config.toml
input = "log_mel"
encoder_moe = "top_k"
encoder_expert_mlp_ratio = 1
encoder_pooling = "mean"
text_encoder_inner_norm = false
beta1 = 0.9
shampoo_beta = 0.99
adamw_weight_decay_other_params = 0.05
Rows from block 4 of the text encoder, named by matrix and row number. Rows with one number belong to one neuron. Each number is 500 + 25 x the weight over its row's rms, rounded and kept within 0 to 999. All counts start at 0. Numbers have three digits each. After the name is the row's rms in percent of the matrix's.
# fc1: MLP up (text_encoder.blocks.4.mlp.fc1.weight, 1152x384), inputs 0-191
# fc2: MLP down (text_encoder.blocks.4.mlp.fc2.weight, 384x1152, transposed), outputs 0-191
fc1.328 101:475494480500535504489499486465555526500504496490490505512471533499499505488515468474483530502505510484511543461477479502491466549529546507542518495480539498516494473523542506465526491463495510544539491476518459542513531530477505537523520540508481504521540460447494461500511475532495486488470511513517469513536508531500513517458517531507518501492526485545512527522559526490492472521528512541465459485414544490523521468523494519552516500488503542494535525481514482508465548521502507514528514527511484530488464526535476489496516534522534483493515540509494530518526456533483473497
fc1.329 103:536528497515485476457502536481510482474518527566507548463507450509494462451481524510515509509515498464490504497495486477508508503479502487530522512487497488530507485530483502562482485500492506498488487556455513488524479465504508501510550569505537528480519533519534495527503524522468499480509515507532438547560544454424471482521498525525492464520512473512491548540527537487517511519504479492489535463480535499514518494528512499492492510499501468511509510446478507465449517543517507508542471492513474539487479509472476509521461503521494501518496516441470501458484450493557503499
fc1.330 095:447468493496517506496477493538519491474488507483530494500538498509530490519484444494532518488505536517519478454541503460502498497476438489509511517467515479517544496473503492487540456506525537522546500497443500523496445490530491517521533507491457475495528495498488464456509482502492520458486493487537514454510531515509498482478527498481493537481525462461497473504558550490456487499519488473545480458462512514489480497486515476484506496460489516525452524510516504486504491555549461497500485487526492585515506548529511507496455483456479507492521498511445548505487494468494516491
fc1.331 096:454525506487478478523513474493491528443527473518456546508497536460511506487495522505496506520522507509533460484502502441496491494509506481535511499507485471486485520494505511509511513546517484484496510500508496501488500500502538536486529506528517539480521475501515464494480456495506537534466465516518478509469474524481493491528469527486484493495554503536508515519497463520482484472532521519505509539477535468495516519484514500498505524492519518486522520541482493461518519467490473509543433506540478458495479497479506529497468495481558493484467514517493524458475544490498520537
fc1.332 092:482511503506519484479493512499526504489531505524506487501529504503509502467478563490479533473514486440539482544511559476492511497442482447516547488499501478525469501523554544499489516493507484474490489477502480507455533486422488529538452474512498477498522497497497532465473504510468495488531500487442475519464473459524502490482480514492488477490521512549534511495567507561477449491516485503471483528491554527503489491474514463521470524508502505484559494470491528476465536522505481507519482515519470495464488501490533482497503501514506503497513519517504517481509529564473528541
fc1.333 100:492515518444526510497444486483499464512480475491493532507496507520481531497489503468517455507465501484499491515526476453570472498513500491501462528512502525476485534499513509506477524477496518460544509510489529498483524515505505450486509472444523506464586532514492477496472530499497508560508494506516454454498501519508491520463459482475501499518560522540481475485543499469496528519466493518547457479519523501525475525511516504473548486556489528527457542486502499493511480483473456529516534490493474490496492546488495519472547504519496488502510504505465477485491469452475506509
fc1.335 102:466509538497496515475470507506531535529424530434512536483507515491504537517488510489506499537470514513487503523509500492495475486507508496517507540495522452513524492487487486454542498516493469483497477531481514498493475541474531501449553541482526544477503519509481503504508475510496475475503508549494533510476476503478487495509553528510453456474494500481552466459449507490501484498487497495462503528489538479487502501463518525507524497475529548529512502517480473547505510534542493531528456494509498483521527511413532491480499490492471540500537452467520520523524543480469514511
fc1.336 094:492538533487516540524503509489511528525467502489502458529515488498470517516539509517438564493461424488521520496514430509512524444518520470505472436517511497566470479510488469511521538476477507514525477522491550445499513507513477513496502469486516481471487487464485538501514538513492510465503497532531487527525510517502539531497500522501498513484511491520490487520486535503492532516501538491533519508457407502515537468486490504499482533453495510533513494490484516482469506501467494506491504514522496495488516491454476494504491548459502500480514503535520479500477473509497464490
fc1.337 098:499502483466494533504492491521491497468496491523513538481503538494473497476496489520495501514520460502541507482511454514511472472499521521565453495481453544488472491487526509460482480505502486484498500471492501472561504447491480494521454506489461514522531499507478489517481478464433494471520529486534521568540446492483470491524512495487509460520531460455493523486485493486516519496479503530473486451508517503544515450503564484521509493484495503527499487475474538501539559539472523554509538500505493511529519519466461475507519540479519462486510477470509496537490505550510500550
fc1.338 099:498522540498484511479506518558511477506508520483495521530504459444480474451498466497461536510528441516481491505527504517531536540473492488502523494507507501512502563536503521466498537464461512499507494485513503492493518502527479479476515513495528503512503495527504471517502452523452526497491508480542523511554496507478536528469498514512473509538521500470479473524518493486517491513515529479534495490539457505505501480517522547538560512513469487474521477461514486522498491534493435492497496491467488487488515520504498506493461484479480492497538492481500515464483499500503517441
fc1.339 099:508486486507459464500470525485493488507477460465474494500531469458494509461505487503470533481497492508528453492516521536510525500529526486516541504493477490451498526459513511496484476508519480468485505518458549518548487532505421478447531483551510549524508466505482485479515520493501538524537501499495506501504469520457503492488481473497486513535533505441498500515520511563511517545502544518503477522454485539505512476520507464467507499522506499497475476491513502482494517435489502515545489530446495517446564426479486492483483529517470525485507498485493478493476490528508514506
fc1.340 102:532500491489507510540509524502505471505498479481464494521503505534476475506453468515487442491527456512523503527485500478482468506513544518527464511478501459511530522504539572474514507474506509501457527476484478493472507489409493483563560490539515517482491556494471494503470509517513488504547481519536488528499469480508486510517476482457534522510509452487503475464499507497545489504492497453530500518457463537526480504523525554515528480494543463560461475508463513487480471457490530475513505488459521514530516498536518530527501522486484532511498512477489516480486511498443497483
fc1.341 098:468521507478523517445500523518513441499496513520433490478512486522575487519483455508524511470488519509541480504500488501547509483467478497494504540454505513495504532524508499492510501499470530508510510518489447503533491527505546470534530507512540495399531476521507491499473505500498520453510544541518488453485508503519507476493479494515518523501511480544502464504494501545490518505501508474449497511489481503512487526544469464485522491511461483500466484481519491541527517526479464477438539517446503514521508506539494512480554499509507512479503500507461496538525516471475496503
fc1.342 102:444482525482484480457483513511536475462536518486499542467486511529500499525494463501517488481462492503515490470498498542465499488528507491504518506485498457517506525529454489488519447494508469489465528496483496517542494519510474513472509469498500511501518472542438517507506534533538514472495560520503519479494505522504532480509497487489553482489514536464487500560499460500485528522512482559504532489468513542555502545442492561519564512493524529503486498523531490483487531486490510497488470524499566473481519481504530491497488542506503465485542517486493474501491502464477472499
fc1.343 099:504541530498493505509505517573463509510475479550520494488492474507517500527529455483491480514526531525493491475486473497463477503478547456464482474491462512469502515455454566428514534518486517512515483477468502482488522497477538523530502463499474512469511472499503457494545448473415461490469522458498500481488464490511467493497521513485493518514549514490484518465494486557518517519441513450509544519499513512524507502530490485524477476492500486522521543505530510458523542503516508478480481474512475491470527520475497498516525487494501516518508480507508478439493512473521520494
fc1.344 104:497487479504483501471495503531478527501474544513526498505523532495477509469481506459500481501497558461470471516521502499473547486490517460479497507518467515519505501541511506474474486488496495504525518507495475514459520502469573532544495536507461479471503549496498473485488474459534503521487517534495456473505501522488499513489474478524493499481506488472504497521497506490511514488493479526485495533502476509500514521525479502489458517454490532494470484512469490488457510507486498505556518502475487503491521468486483530512534511508512533541492527464515488546479507522488502470
fc1.345 102:527476506466537524463463468470484532467474498514489491480547523491497555437515504575479510503523483461505457536504503505501456477462483509542497485497519500464514489492491497482466492503469523504497525519457479475485492532476504465554474524531511467506488478543512505496453510473485549492472501482524546459542492521502488512485466496467489523467504507474457510510462535492482487502480481480481512494533492480511429503511464488535525468514521548477476523444505486504534523444526505489477475514513476519489484519541545496468480537499470437503489530528517500478488504497490471483
fc1.346 096:491497535497482538495508475481526519484472511500525500516521504504477540541521500494503550470481544508502485495502498493495449492503554503492453493466512462500511521484491452473407504459473509491501466436518505522505531441496484503477510480493527490528496472505527487508499482435488505531523487494528471522439502461472482504474481503478469531487521515508480541516500506459472555514499511467455473561498486466511461505447497502446514514521489499492484516517529528496539469514520503476496469484514463481524488482505512543508514516474501506490519515498507512498465504504492508474
fc1.347 094:501522523510526471502485465531487496515501508483432472451471556493503500532469527475451462510470476545466543512471473524477496512509514490526523523497511506524474462527503471465451471494561513549511505517519494512486477497537509535475515477542480503502439500496501494469494508493471525524480503495496467462527498531489508477526511496514495506484464493505481503492509511465509451488479454508472510515544511518504510506492525475524494506463510514468490504450459474514492486470544519476495478499509502490483522519517492520505484518536552459490558496493519521507457531469534476526
fc1.348 101:499476477528532560555465509515496537505482482513518509521523452513500514526513542461500488516486458518523470523527522500506469500535501461504497516493552512496493515489493515464532464481502516516501472511443485460451541500482464507512501508472502536497492494464485520436526498500524533456527480493464506496519526520511497493498470499483511542499527481509463499486526494473550453531529470495480544512515472491441511533480499484451495518508468458489478474510518520489476504537462462496478464478496488516488530489487518509514489504529482566524511504504489569533500506486498510539
fc1.349 093:512548474454525541486513499471532490501509506464503517499505515492499467540516475487488501507492473487499507527496478490509525482472512473516493499508547523449470485492502499468563528466528534506525489506519453513520476513484487461527478484494456492524497486528503443448496468483527482493484553503477481549521526498511454487494512503501504476518526512478498534517446478499499457445587505502456488485457535521485480451469486513504479483527536488495519482466513453473506502515556503486511533531506483510489555476473499473512505493495489507484504474502492481501477517458507468487
fc1.350 096:492454534444541491466525529532504528483496481503449482482492509518519477469493493471505506460492471513503474497496487489555527507455504501476499492481535498512484494500545490507522473530572463496480506526485454514470510448472476484511523488514527547500532486545495514537464484484491491483542475501497488506481509430508490526473507489488488500497499464492482514547481475481484477486540494546478516533494526533472499476518489472540499422474487486476483567447534533500537534486520540487488494485498538508493453534525522503562492477521524525486492494486511482501496492507472538502
fc1.352 102:513476465543500551540479477481507459407506496538517495510498513502491544525483498463476480491512459503503523524526507449466539482516468512519566509454526522465463514518510523506515476508508507450498498530499526519516466509475474456500488536469481477439480516519500518507483508528500510493509481497501533532508505503494477531467489558523498517475487481490466509487448507525448489499478478487493488490502495548513494488525511519485479493510462502509463545523498482501486518492532518478489548502456513522526503488507521504517513482497503519484463486492486484437502515477510493439
fc1.353 101:499532521545480491489483548517460492502453486514503525482487486490490506501488494479455455508494485487503473533505468488523533554463514501503488573518475508511505517508473489509460516492493519493507484512499513473495436516469565535487502454517459517510525522456493477483524476488546505484518516501505516523531534471472511506460512474533480465487503510504481480517486505469472507495465485526500508529495487518482500521477453531549561504523521519519483480488513475503502503488518471460497538507493515513530518490460465505500486481460515532457512483489506482517538537478529511464
fc1.354 105:509478461509510523502483499518536526496516486493522469525489529485536435518521476492480532597492491493468523536507518522519471519486475496457501488491497522516480520525501496507558516516496544462449465483496506523506510476508510495497417496539480487509518479527493522556569497497475476477479507534517494511473503488477483461461477498428484549506510507458499539511484546463495512520490513547513525494511484480523509508481473510533533459519515476513460489481507458513535506482497501510489507489553497499512465504481525527476472487506487501531495511504512466450471501519478538485
fc1.355 101:507522475529509513485536490547521495506526504489465520494481541486517464494460506493470535519532454489497487502514500466461479509515516532507545466512502484498498482470505484474501524535526498514517518477501482496458494492502482570510501473479566513478496506529531495519502537503532499494469522549500534486492510566477545511519469573535486481524470555516476496492466488493463492497518498473495503532516472528501485514485508496535515480507487478531459482491504503483466486493450476500526535514493513518547505478549475474514512464485536497507493488475528480485488509520457523491
fc1.356 097:511502476434499476467498540464479488529500537454508521520502502522483528480457525489538471474533522510510498513489468470568549475505512511506534486508485499495476465524493481510517501462492515450545521498502508488495528489469505510527504497501509476491491464479463528518517458537475474521514476501533493507505512507496473513483522488517525523500484499485524533446532470479525489531513482481497510562521494493511532558449500490484496489542501433504470498460485485468535481531539498505518457526516494492467482486528527468496477513520500515523500510460500482478520497516515478500
fc1.358 097:461538512480471465527513518483476517454505477513552508456518510488466465475523473466495485506513505498566534507470484553514499458530530527501522522480500534480528541533476509495486517478493510485463492510499545477502516514483495474504474507447482494512507514478504505505479483488505538535510513502505522528483459461515476414547483499537475486458518499542524540493523507509511500526515533546531493517525477500494478534495490520508492511515491479489505495520468466507560475550497525526467478546524481521503518490529517547503486508475490451493503533502515469507499494466468570502
fc1.359 100:483510516473475488485517519527487471477547507501489495506556495510482436501479481539498461558487471535498517442511521525504495539498490517512535487480545512527467499471459464464527513470486523484500502490553544523481488507464492470485491436545501509551495558534508491557456497500456514512518499532507507475530520501525513511487524554485491526536464502483496446463488527483526514491474487496502522507524505490453497523498493534482544488499500487464568489463524482494544523509497483470514528506477483460515484501548466539487440539508480478513508458499503504492475490538510491481
fc1.360 098:510491497516509554434515533520533480508477487485519517502457481494482525534516506510469437483511485536505449500521492466523542486510550501529484470471459489496471509484510484489486519552491477506512520509494516497522500471517514502511549524494493521495506548486460517520484502515492466462493482469529471528540499459488519470470519474494473508475510506507446478463491475512534504445497527464491460494495480540560533483446517513520497481505514491496450524470495495471526467482471528491502483500517465516512502475521492533475483493521493526526440478513459490511481485531486508495
fc1.361 097:526466478496513514496501498499486502530489533498499486529508464480524489524480491515500505525495501532502506516486501487499546530509486485527506521472520530522480488495497486499532530471501500483469471514483514478512599496459486525470537534532526546507520479488491449540489539542546504447505532482507473487483500501464485506504542522502553485476509487471536551525525515443420481467510538516519491500519475469498503499509520496505502497517489476492457491503470502494500453547484486528481514459514531476492506477469506508503480472484521558498442518509527501451497518463492518519
fc1.362 100:505481518475527485520488493518463455455485488481499517441476521473536478494440480511475503549551513519543517523460461467538515491476472500536498507534547479472466524503497507496521480486476497470524500478479529502537549499494460483497513467491543495506496451479470478486487486512500497492484489514522549479466547443509565515498497512484475475519511506500516505442516505500510550507465513488524467491505542486501516504531473535497489510494468463467528498522458439481511492502485518495528544485534509549477523526533507513521516534538479513527475464525516477508493535472515505509
fc1.363 098:512462513497496497473482496505524477513480516499478501536506507467553494514491502455465517493508521508523512518488516473499520512517493496547472537481482503495490526547499474511507504552512542499515530546497515549476520529491512501518504492503511510497511528447481517469471503491521513521482525496519547550504511509500509482533501472476534570535450508491518465511494482460466462475470516530519486517494524495525494481513510522511478497494483472497494564495449535497569480501469502473499485467494471510501463483523533465493482472521497487507537479481517483488462539534523486490
fc1.364 103:476543441524516543495482514507519485470485501474539497491481533551509532462544510483508503493512548447499480500517485503509498530495492487499507495510489492512490502543452465503503483471502492483515558516514492492486449496507501477517511442525444502517502529505471436546453519462524525533499470501483461520469483510488482524481542503481525552496479529514507480480486497475501526518479519494504541487514502460504520493479524489497509516545507471559503450487511472510518513511463465506464543505482502494441483545504497541484503461453490466498520484511513510500506494476505492492
fc1.365 103:520547505516492547477538482495528506545477560474547525471505523465527507485478470458477497506478499471468485492502459530543490498494502532532459544497516521506498464513472497498513474520512497469510536484444531493511535493540558503487475482485476489532507475513497490485482528502456511492511512462536501490467504464497505525453489488536504492462514509493492511527487499446514495462443512485489489500493492517500454472495518526511475521504524471486502496481482510490513499526494495533519538483454502480480446475506560504464485487505498518512489473477471492543491524544512506487
fc1.366 102:491476518521542535525545497516521518523488548523533523547503491493483484502513544487487502561457487522505487481520496514498476500507526488544508550492515482561448495530527502484520523537510563492526472527512535530509460525464547502493531524476505490468487500538534488480482530515500488519485489493456519461516535519512536478526517488541535527514504516481511475452486490503483521521522475491488445488464532478497518495513500524483511529470471541487486486495500535469468542499497541455509526483515509481505528498488502499553504521513554491507493493469506530484508492458488504489
fc2.328 094:532523564482459511479469542547489532545545504460517460564498446486493507491491511531472482518509479513533461493488514476480499486510503498463506489503483534473499478502520493538513498496524472506515454513496555522500502513520492520526470522506490513497513529465517553489495504459503547496494448517487508438558508514493494486539487475507498467479491469453502464491510511506541539509482484498485529480508486524470533486500510509491447516429470515497490517537521490503566542536536491485511489547529516489498527475494511512503503477494508477507496504460483457517458540524507513532
fc2.329 100:513509487479524504497510508485508500520527497480500487475480478461511525488484523515517548522504520517518476474489527527493487522536501492477446479528513497528545516476531481486537499480494475508507455525498490534522482517523469501435527488494485497513479489515482519507498526473558481544475494473486465516473486477518498504480499506485518462473447510508472488499517526515450500470482488502476522519501495500556505499555474459498479525495487521472526488562482531492488459452475552498471520498532449515492511472502481517455503533495506507502501504500461471508483504497459503512
fc2.330 097:509494485495467499506512478441451506509527481536492488491491501500508495481507531489511464462519477485460517512464508511464501534500524526507515444495484506466461473532475498503452507528501490523471475497494532494477484492502498498449506569479518498516522503489509486509491512512476501490520543492485454525512467516532479496454511466488481537496471487535490501485480521486530504489482505570493480511523493485490516473517486507558504490528512493481544486453522521517529506500479488463510522510471495499530480499502546520467548528516522494452492487458523493504532476539509491465
fc2.331 086:493505518487473456459503538471524468501509492482477490479477489577509508493506468505515502536426496457529479509515517513510475523513483489517434506487456540542484472493475484500489492524463500530541511498459500529503491522517507527499491510461474510514463506485501478465510483517489507533489494527509508483559520503569480482488485471477505468531531484502431475478474518495515492536496502513501520515505491518503491477519493542507488473511448511513514501534517492509500526513551513500474523531485476485483549541548527469526463532471488515520505470513515521535482498532464497452
fc2.332 093:512531533509474519506484525500536501515506493489529519533492492471496501495499502520484454524484509495463546503507523543471484542523493543523486533490513517526505469462492454497487490460479490486493465498499517466498483474524480491550506490526505498454471507492479512540539496463488482495504523524465537439496480503474534507513463507496522483513482498481510533463508496474521542475474480489453524537528468487510497451465531546473496524514493481526479540496495462525510538488504522480532530459463481499520517515488488481512505480535478516503470477484440418492499468480506541547
fc2.333 104:504517443526507501463511496513507527519517501538516498490479494505474488514523436500469515485513496458537517442519508496484520495509493487532496520460523527470491499517498475488506485531474503520479529511505511523513510495465513468539478497528480441480470500503510509490526505508460521505503483483529468555518500471483523492567507524481493477537498486486466525526484472505513456473507532483495511546494476494522522496501464527510471489535448520526523496502495501510515514482499564513463482475523495463533517480503470499532460479458553536454457525435501504491469461530485486539
fc2.335 105:492519507485502521527506496497460463500507469519551504543523499485517519518495480520447476521517480503511478505479544508515496494512480577494494497499487554495509491571501508476471500491485499456513555474487538489541496480511483533461506489506490442498496503551517444475426508471501537499535527523513519509521502447498520515469517475485517517509505516481534575463484492486444506495468505514485529484512467516485490478481535524498510530465514496496474465509509477468522498470466467472485496500495513483539522558506492514489507511509504492494492534500537504486527492522484458478
fc2.336 107:474468464518509499500526531475485487466492490508485516520534488513521518518443493503515483497523528529479479468449491497473468506530502483491459549498484514523525476537532511550509490491448497539500464520532495505465482484464453516500476481505477511424516503489493491471496519520454564508519427537508473531496465472484483528509508472477458460506502529506485527496538493551502530490495477473470516522520535479497452504512492497500496482505549493413498512525482527524469511505547515528511467506510501515481535482508486491521482468507530477517506495492462503484517529486488531547
fc2.337 108:489510490508500538505552494492542534482502512499459493493508487469513512515443467469459503524528484518458518476489538530475463485460485488547488479498490461487504472453513489543509516525508531507464485512519517537487482528534522561521488503485490464491464517523518465506526501511504464505431478507544510503500469497477481494485536509470498485486487501480514501524468570484512516463475493503453494506495462477486496495500498504463475484496496477523447487529518478471508480470496492487494440533507484537472495529476528485496493494477488509492468500524506455555505512470511492513
fc2.338 096:546491526487520506474461511474504508519539487495516514515533463533483526510530503481483509508520502501466525520460533488484530527505527536504472535459469473508502478492507536475504506476465513528476505499483507478521498504486502504526536510492488473489507450509492531503514511499503532487499478521460471511474561509500476521483480512525470524507517486579499503506526537537462471510452536522484480553464492487490494494479483476534481520506526516453507473456483536515508466464467453495526469513497474515462518489490544479535486482491467534532504526498512497476503513538508469509
fc2.339 098:521484495525481514498532479482530503530523498535519486512460456498473483519527493516454465475493486512460508523477534468478529582546525524493504514492505503535438500534539503497504540509466474533536517525524474470439507481521533504533478481471476511510521522517550572523531509489531513498502508506440508527511520490523506488493467530508563480492521496531532496496506471463501475454545462524479525517488502493515446534508484540524520486515504510468493523483492484484518488462498532451499495480522462519512488528551454506487537527461506512530497487533486542510448480488483529474
fc2.340 101:479494518520514504477505529498518506518527514510550489481472511483495520515525510488531539477488529452497480495483491530515496519433486510496462483546497550526452527548486473481520503513539475522528566525482519518523527461522449556563526533486541495475507480481466536533478488526508513494459481526528468501520492509498498524491542540515526505484534531504524509500508547534540510482514505516501529471510565479459505527501487440465463517472474525495504540490480512535491471513498508484511496531457438486466512477479510535510439470510475497508512464477519509539469478497511508520
fc2.341 107:477471499540509500513451447486496485478466525482517545470461568487489571521509530543500495513490510496478508451493476465451465519552534459555515483533493517511472476480492506520495485513542489511477504463545489529472481471465468531520516480464450485492512499471473466521486514488478500500540519491504477532493479493534510474454543483465508518482464479514506513518479550471507476507488450494455464464518524473499520497503485544480509491519522482503500481498503497497495492523469469522490512495501516539528511491543521492516483466472568468501502482507512511537487565501524493492
fc2.342 091:499486535472515450506511499507508522525510469483523486467470513501513500507484496515473500495478514472477498490527499505493469503500529515488507502497484518498461489520498497487540493502477490459505484503536531456446511473504514486486517494501518488455500539438496517476460504471492559505514526500530466515503469525493480493486518509548469484499478500486492539514558504524468494530426465490559491517492499519493495488500544487510450479486466480470552533505567518527484530536541467479483521493487484500495492520493470496527541543450523469522515496492495522512464509490481490483
fc2.343 098:507524523554490510498486493441503506526459512470460468522550510486476481479467500461532513482477461502447523515503482496529505479514442510496536485504578508514552509543477487527500472454496509526481530496509529488507478517524527491488500481522546513510489510498488487439504523467484524508503485531478497507529481534487471484518506487492467498502520434477503472515494488481500519509495510492483538530532481491531516511503484498486505481510496520527462469492528532501468455515476477504510542479491492494519538542500472495533460546512488492493471530500512503479512496484492541496
fc2.344 104:482525495490527531546508508467467503500489522527497521551474498473530489582515480515521477471538501509493514490442510544503460505493504485460558496523487515533471505500505526531524490464495482516496507467470443519468531463513505469446518467553550517524499478511498531489465528526497514502472511490472487508514521489563515568494503505490556523512453492549526548526521503487530501533498537502522535469557464468476516484522542481508499535485520474561524492485488497523497509504508506514460487506517480488552494526493499504434489502510472521524524494497502489497495508505486487487
fc2.345 105:467509508512470479427476495468511536495491516493463472521485469516447500472515475522496525486539499509477502476522490524492495513513504534524477512517497495528538552508531486549487500494515497476491514499498499487490523468504482475544524531497463497544524521494514482525488506469542472457522470508509456510508500514512504492517471504514496484504508529504494476537504471522496469524457499528522511488520495531470512498553497472516522518496490502495524481492475520515533503500484529516488489525467500462443483509455498465529476489480510541516465516522457487529519515500505499474
fc2.346 096:500507479481544510459493482487494488508507457502515462542521547461544463529499483494496493562524437521518529473503473472556491522500467469548514506522515520512532490515576510530526503493544500532489474513494494505489511480520463508482474480491518491503513515474483482445482469492533492452503499509512526468517473530491503493500471514525500475476487489505495478508498492512532502475511496499526472439528516509483509535527499517520522489547521512508540499525506475499460471479488538500495511527496507509506539477496502465506528513450473481499467497481467511500527519520488482490
fc2.347 095:531513498499502489518448490500472501498527531501503510518509461519472468474460525538540474536511494498500453474516488512481488498470525480478509539544517493470555507477530522507493495523486513571524509476498533481538510479507517515494483523538488499519533495511449486476491504458517505502482481488523479537518547506514475457532466491460496518513476506559510502477498501494532515525525488521458466521522509475492513529518519458461491515496461480510538443477517559493472488479513519473519543500502489523503513485478511462501532514541528496532509510451501505482507455515522472513
fc2.348 107:473505568515482491470512458479501502525508539513513481532507490485522506525462496500452461495474520510510502464499498470506457495461519496487471532532483502514490473481497492456486514482519516474450491517463537504486451487529481506480502499501527467478479476496537529520511486523531515501469506475500485459473438515524475515536500492514487492481492489559513478519513448525464516515489485474498478467541456468492552523531468476532521463444501527501515533472496477513503486477509532490514499484530506499487504572524499498488521491473505517572516474494471480514478505505506485487
fc2.349 093:510510536524446510446467511511526529503506509524511428522519475542466498470467490488514514498474560531497481463504518458516509521473489477490536512492448512495527507478476534521488467528477484488531496513485505524512477527477495506487466465502471521507473484484502526524511515501496478512502504519528521516501503520542535517550457488505505470514498497528520496496488558516518483513506483468508547501495498507536515525501507573555477477525479487489529509501525495529478493462531507507492542510501543483537505482476506520482485489485496506494529499520507505488498482516455522473
fc2.350 104:530504504508521543458499476522484460473513495480479507544506509539502493496471476511541465532467494525525506455492510464467503467496469519487518507487500487502494503530538527514487520480479465478473549454523514489496504524530523480459505461451522453467535478452494508528496481493536527495471475502485461451469510513479460511444474484495490493503493495493496485495519511513493459509481551467470518552502513516475483491520493590497490552525478480490529484487491479448556495451526554468506480484530519516512484438514505466490489507506492467537537492482461512518514509511469492477
fc2.352 093:470539481498514504483533490529499523545497493492501457515515494496442487472480467529502521495500495509523476529456480464526515538504497466506481547513517486525516500510503505530495550507500502507522467484479490515497510508506515454505552487481523474532504527525467465529528550526524481509506493513501473526500531508472516496528477515491524483518525451532527490498503482542493498537518505476462498486461542489442531455466480515505497498495482526489513479513508490510495534520490471537489548456500479508495540507484510511516493499518502510517511537492522510536521483522520498496
fc2.353 101:514504548494500443527511490523520480502483501510492509476497466538524529503498506578522515484498490447530509489516505488443508466507512468498497500486483480519499530508482473505501493516477503528469529491496495505512519542484476539472491506490504486516503519558513513478506527520466507500501462491497549491510435484508507496484468473511534493512488462495480490518525510503503499478506511513457472466487479490477504437502478527460514513498517458541458497479539492469503537533446458503556542426458511536443473539524503452475520456532520457501485509505497505475498501510472515472
fc2.354 104:489496521476516528503529509502493501514486508527481473466488497524474526460488534522500486476545490498516471550510507541490493481482508506458506485466492517473500523479524539496488481538512466483528486526514481499479493497510498473536511495476552522463480489530468458462465475478501496523503504489495472502510527485485481477491495488506528498524544527537495469509517474532565527443471529495460525506521547516524481526468509499481508517525506459465469514496473514500513458459490472509513511493453451502484550540457484471516519457491524492470484522490509494520499501439514515513
fc2.355 101:456479510511511493488507496516514499515480546478523528483503580558523503478489477459517515537502491480516539515499516463534515478501508451479489496515507462517487490530485539514510498490500469462519542497459526498540485493519465467532496463514475503480507525493522479514500476466495494505509446476485514454522482492438506480480462456476508511494535488499513514502516473496505471476525455514492465503446515451502514515448501481460444490510515510509507525539508498516527532498469499508498532488532530514481536478486519535490497522523507526480515470504492555510463519524505499495
fc2.356 095:562470522501463487498569512485516531530510463497456535499563483510533540492533489515489505517505480491519513491498495536520497448516491486499523496519522495487537471467521480492492490539527492529485503500510464542476530509520474540504507540478508485446456497522534487477478469513507553468519546549517477486518538509497485503504495479500467524528455495486484466533491520509510474529544497483500533500501480479498516514505489495510491514471516515535508491490484504505488553445459504512515497470503512538491520497484519454509503469509471486483494497490479497458462494483498483488
fc2.358 095:463513524513535525490511515496492509489518470558443511515464506486496540514523521511538485509478490506508473502490547528505508541502519487510446487528464501474526502535491490463485470535516517516505514519496492450505510513493511533515523511475443554497480511481532468520506472471485492487477535528486489452484519576491506496484492519479509501517470490519524496468461509497507516473513511509515506486566482462474515492502546483538495521478507494496460539506547454473468524525525499440538538442483495483520505469495502439506509499498461524535537447509486515514478486483508533539
fc2.359 100:467483504547512518518483462514501524492529549499496531521527472511443492535510534518556519441513531536537509464499468469457523528498474487515483490515523522487514542538500492497505519478544545526502532511497496459552470523529486510503541533521501471468524509475480495478486503499502484488485460481499515458509500530531510503464492504486536507504492491456510544496492495512476498464505456505484526508455507513467519497520473484508519499479496500507457479541487495512500464480524528472500514535464499518464487469497552500538525485505481500498511534439464550531472525507510457547
fc2.360 094:473500530494482472500505494522494462478559582465458527527499515515513475499501531472538548495520536455519492483512522503493495476527454498481504521496508489510497555478496539552489534447493530502524486498503470555470492483463495487497461462525485484473489465509488457488494540491518492490541473506499525498482456520500492510499507477515519536535508502475526513479555518467526455512485518495511482530515528520459454527507483488431495517516490471508534521519499478513477525450528462505491484505446498467540515488473471474494466539474489502487516518495457486513518523477525475486
fc2.361 105:519503545495445529529468507497517493455510500506473498481522518510488489480535496541571486506470461494451523483519519483485500479512454492476497512481501530479536501471507512475464504514502511504495470473496495517495451522473446513496520494511533493508495515509545495500473484501473484531507490464487513527499519512466436549538503434546468499518472450511499473509473498514514516536524502476524473528525538505547492497543525487512562505500567515489487507481483537487526560510521501451519495484509504585485464495527497500522491537506472504516536512516492495443527491539529513480
fc2.362 103:472522492499460478452489535483488505466479492482513502475536515485539503493459511518548505522482491466511491474507533540524482481546543455492524529491545515507480502469534525539539542498528501550507475465489508523512485512471513535477496514517502472509492506502500520479545493467503494505504475490503441548534451518425544480520499455530480513524501509502514474472492467527475503494471544541534526477517541517493474499479512480474499482537502499493483483503519524531519497505493460488483481524511495511461485484475524500552568495515471490500494502512476485510508462490536503490
fc2.363 100:516507490501495532483500535546511491509482456508516484521503555518521520526474483486521452526514528484478509474490493517460501499502501473516533511494524490503505480465506515508493504501462463513495517479464463474535518504489481526490522493518481459512440443470493445481532531552533448468509523509472545522487484516513531482469470518514496481468464462489484521526540465462519495508530490487515462538514512503455508520525523517478507490485505490529499484502480470515496520475458511494497524487497501506486537470493473473492474531518522479495509511488520514485517489495468500461
fc2.364 107:508493503502468547513469559528523511473475467513486540506460501504518477516494488480486499534538476520487493492497526528528471548515448476551509519525513497497514501479527503522479486527546537504518502512483461491500489467433486518490485486474477496485493488487500474489458475549440523458528551493517475552501500538503467472495484491508495468459526551507454508493506490483520455500443492461496491469521511516462495516529508517500480512450532509533524523489510504527496492498486478514490503503487536472528578523493522480450498509464483478489482539471468476502540490487498470508
fc2.365 094:534539490485492454497476491533496476488513474505477468526470487519482487493493478533481504539481529535482480512464535467498492493468456464531506483489527471532527477483483537491530454457539510539462448498517480499500483477498437511511498458523502508480523499515484524493506495478511445440500515538467491483464501550438462469463443486505505517535533492493506530484511459489490500492553489489481473510540447474491520519487487514501473517506468475491477502519553458484496464483517492455498500467492519523493534514449539506539484461513508487500497498481540483537528515541472441468
fc2.366 112:482522509505455533518543520529544468515484511519487475497503493528497476506464517500481484480498517506480515498508531539516528505541454458518544420508494474484509506507486545497477485507512507511481537512486504476499507490514522498507519497508502525502480466487510475499485520496500542467483434548529479546486491509468479502482522494473505509537513499577488508538535469516529444521528499494509493473485455550484500454507478540513514482507513486514534513516532484482548492473493479448508522534570499490479502531486472512511496504494518495500537509464487460518487507485520513498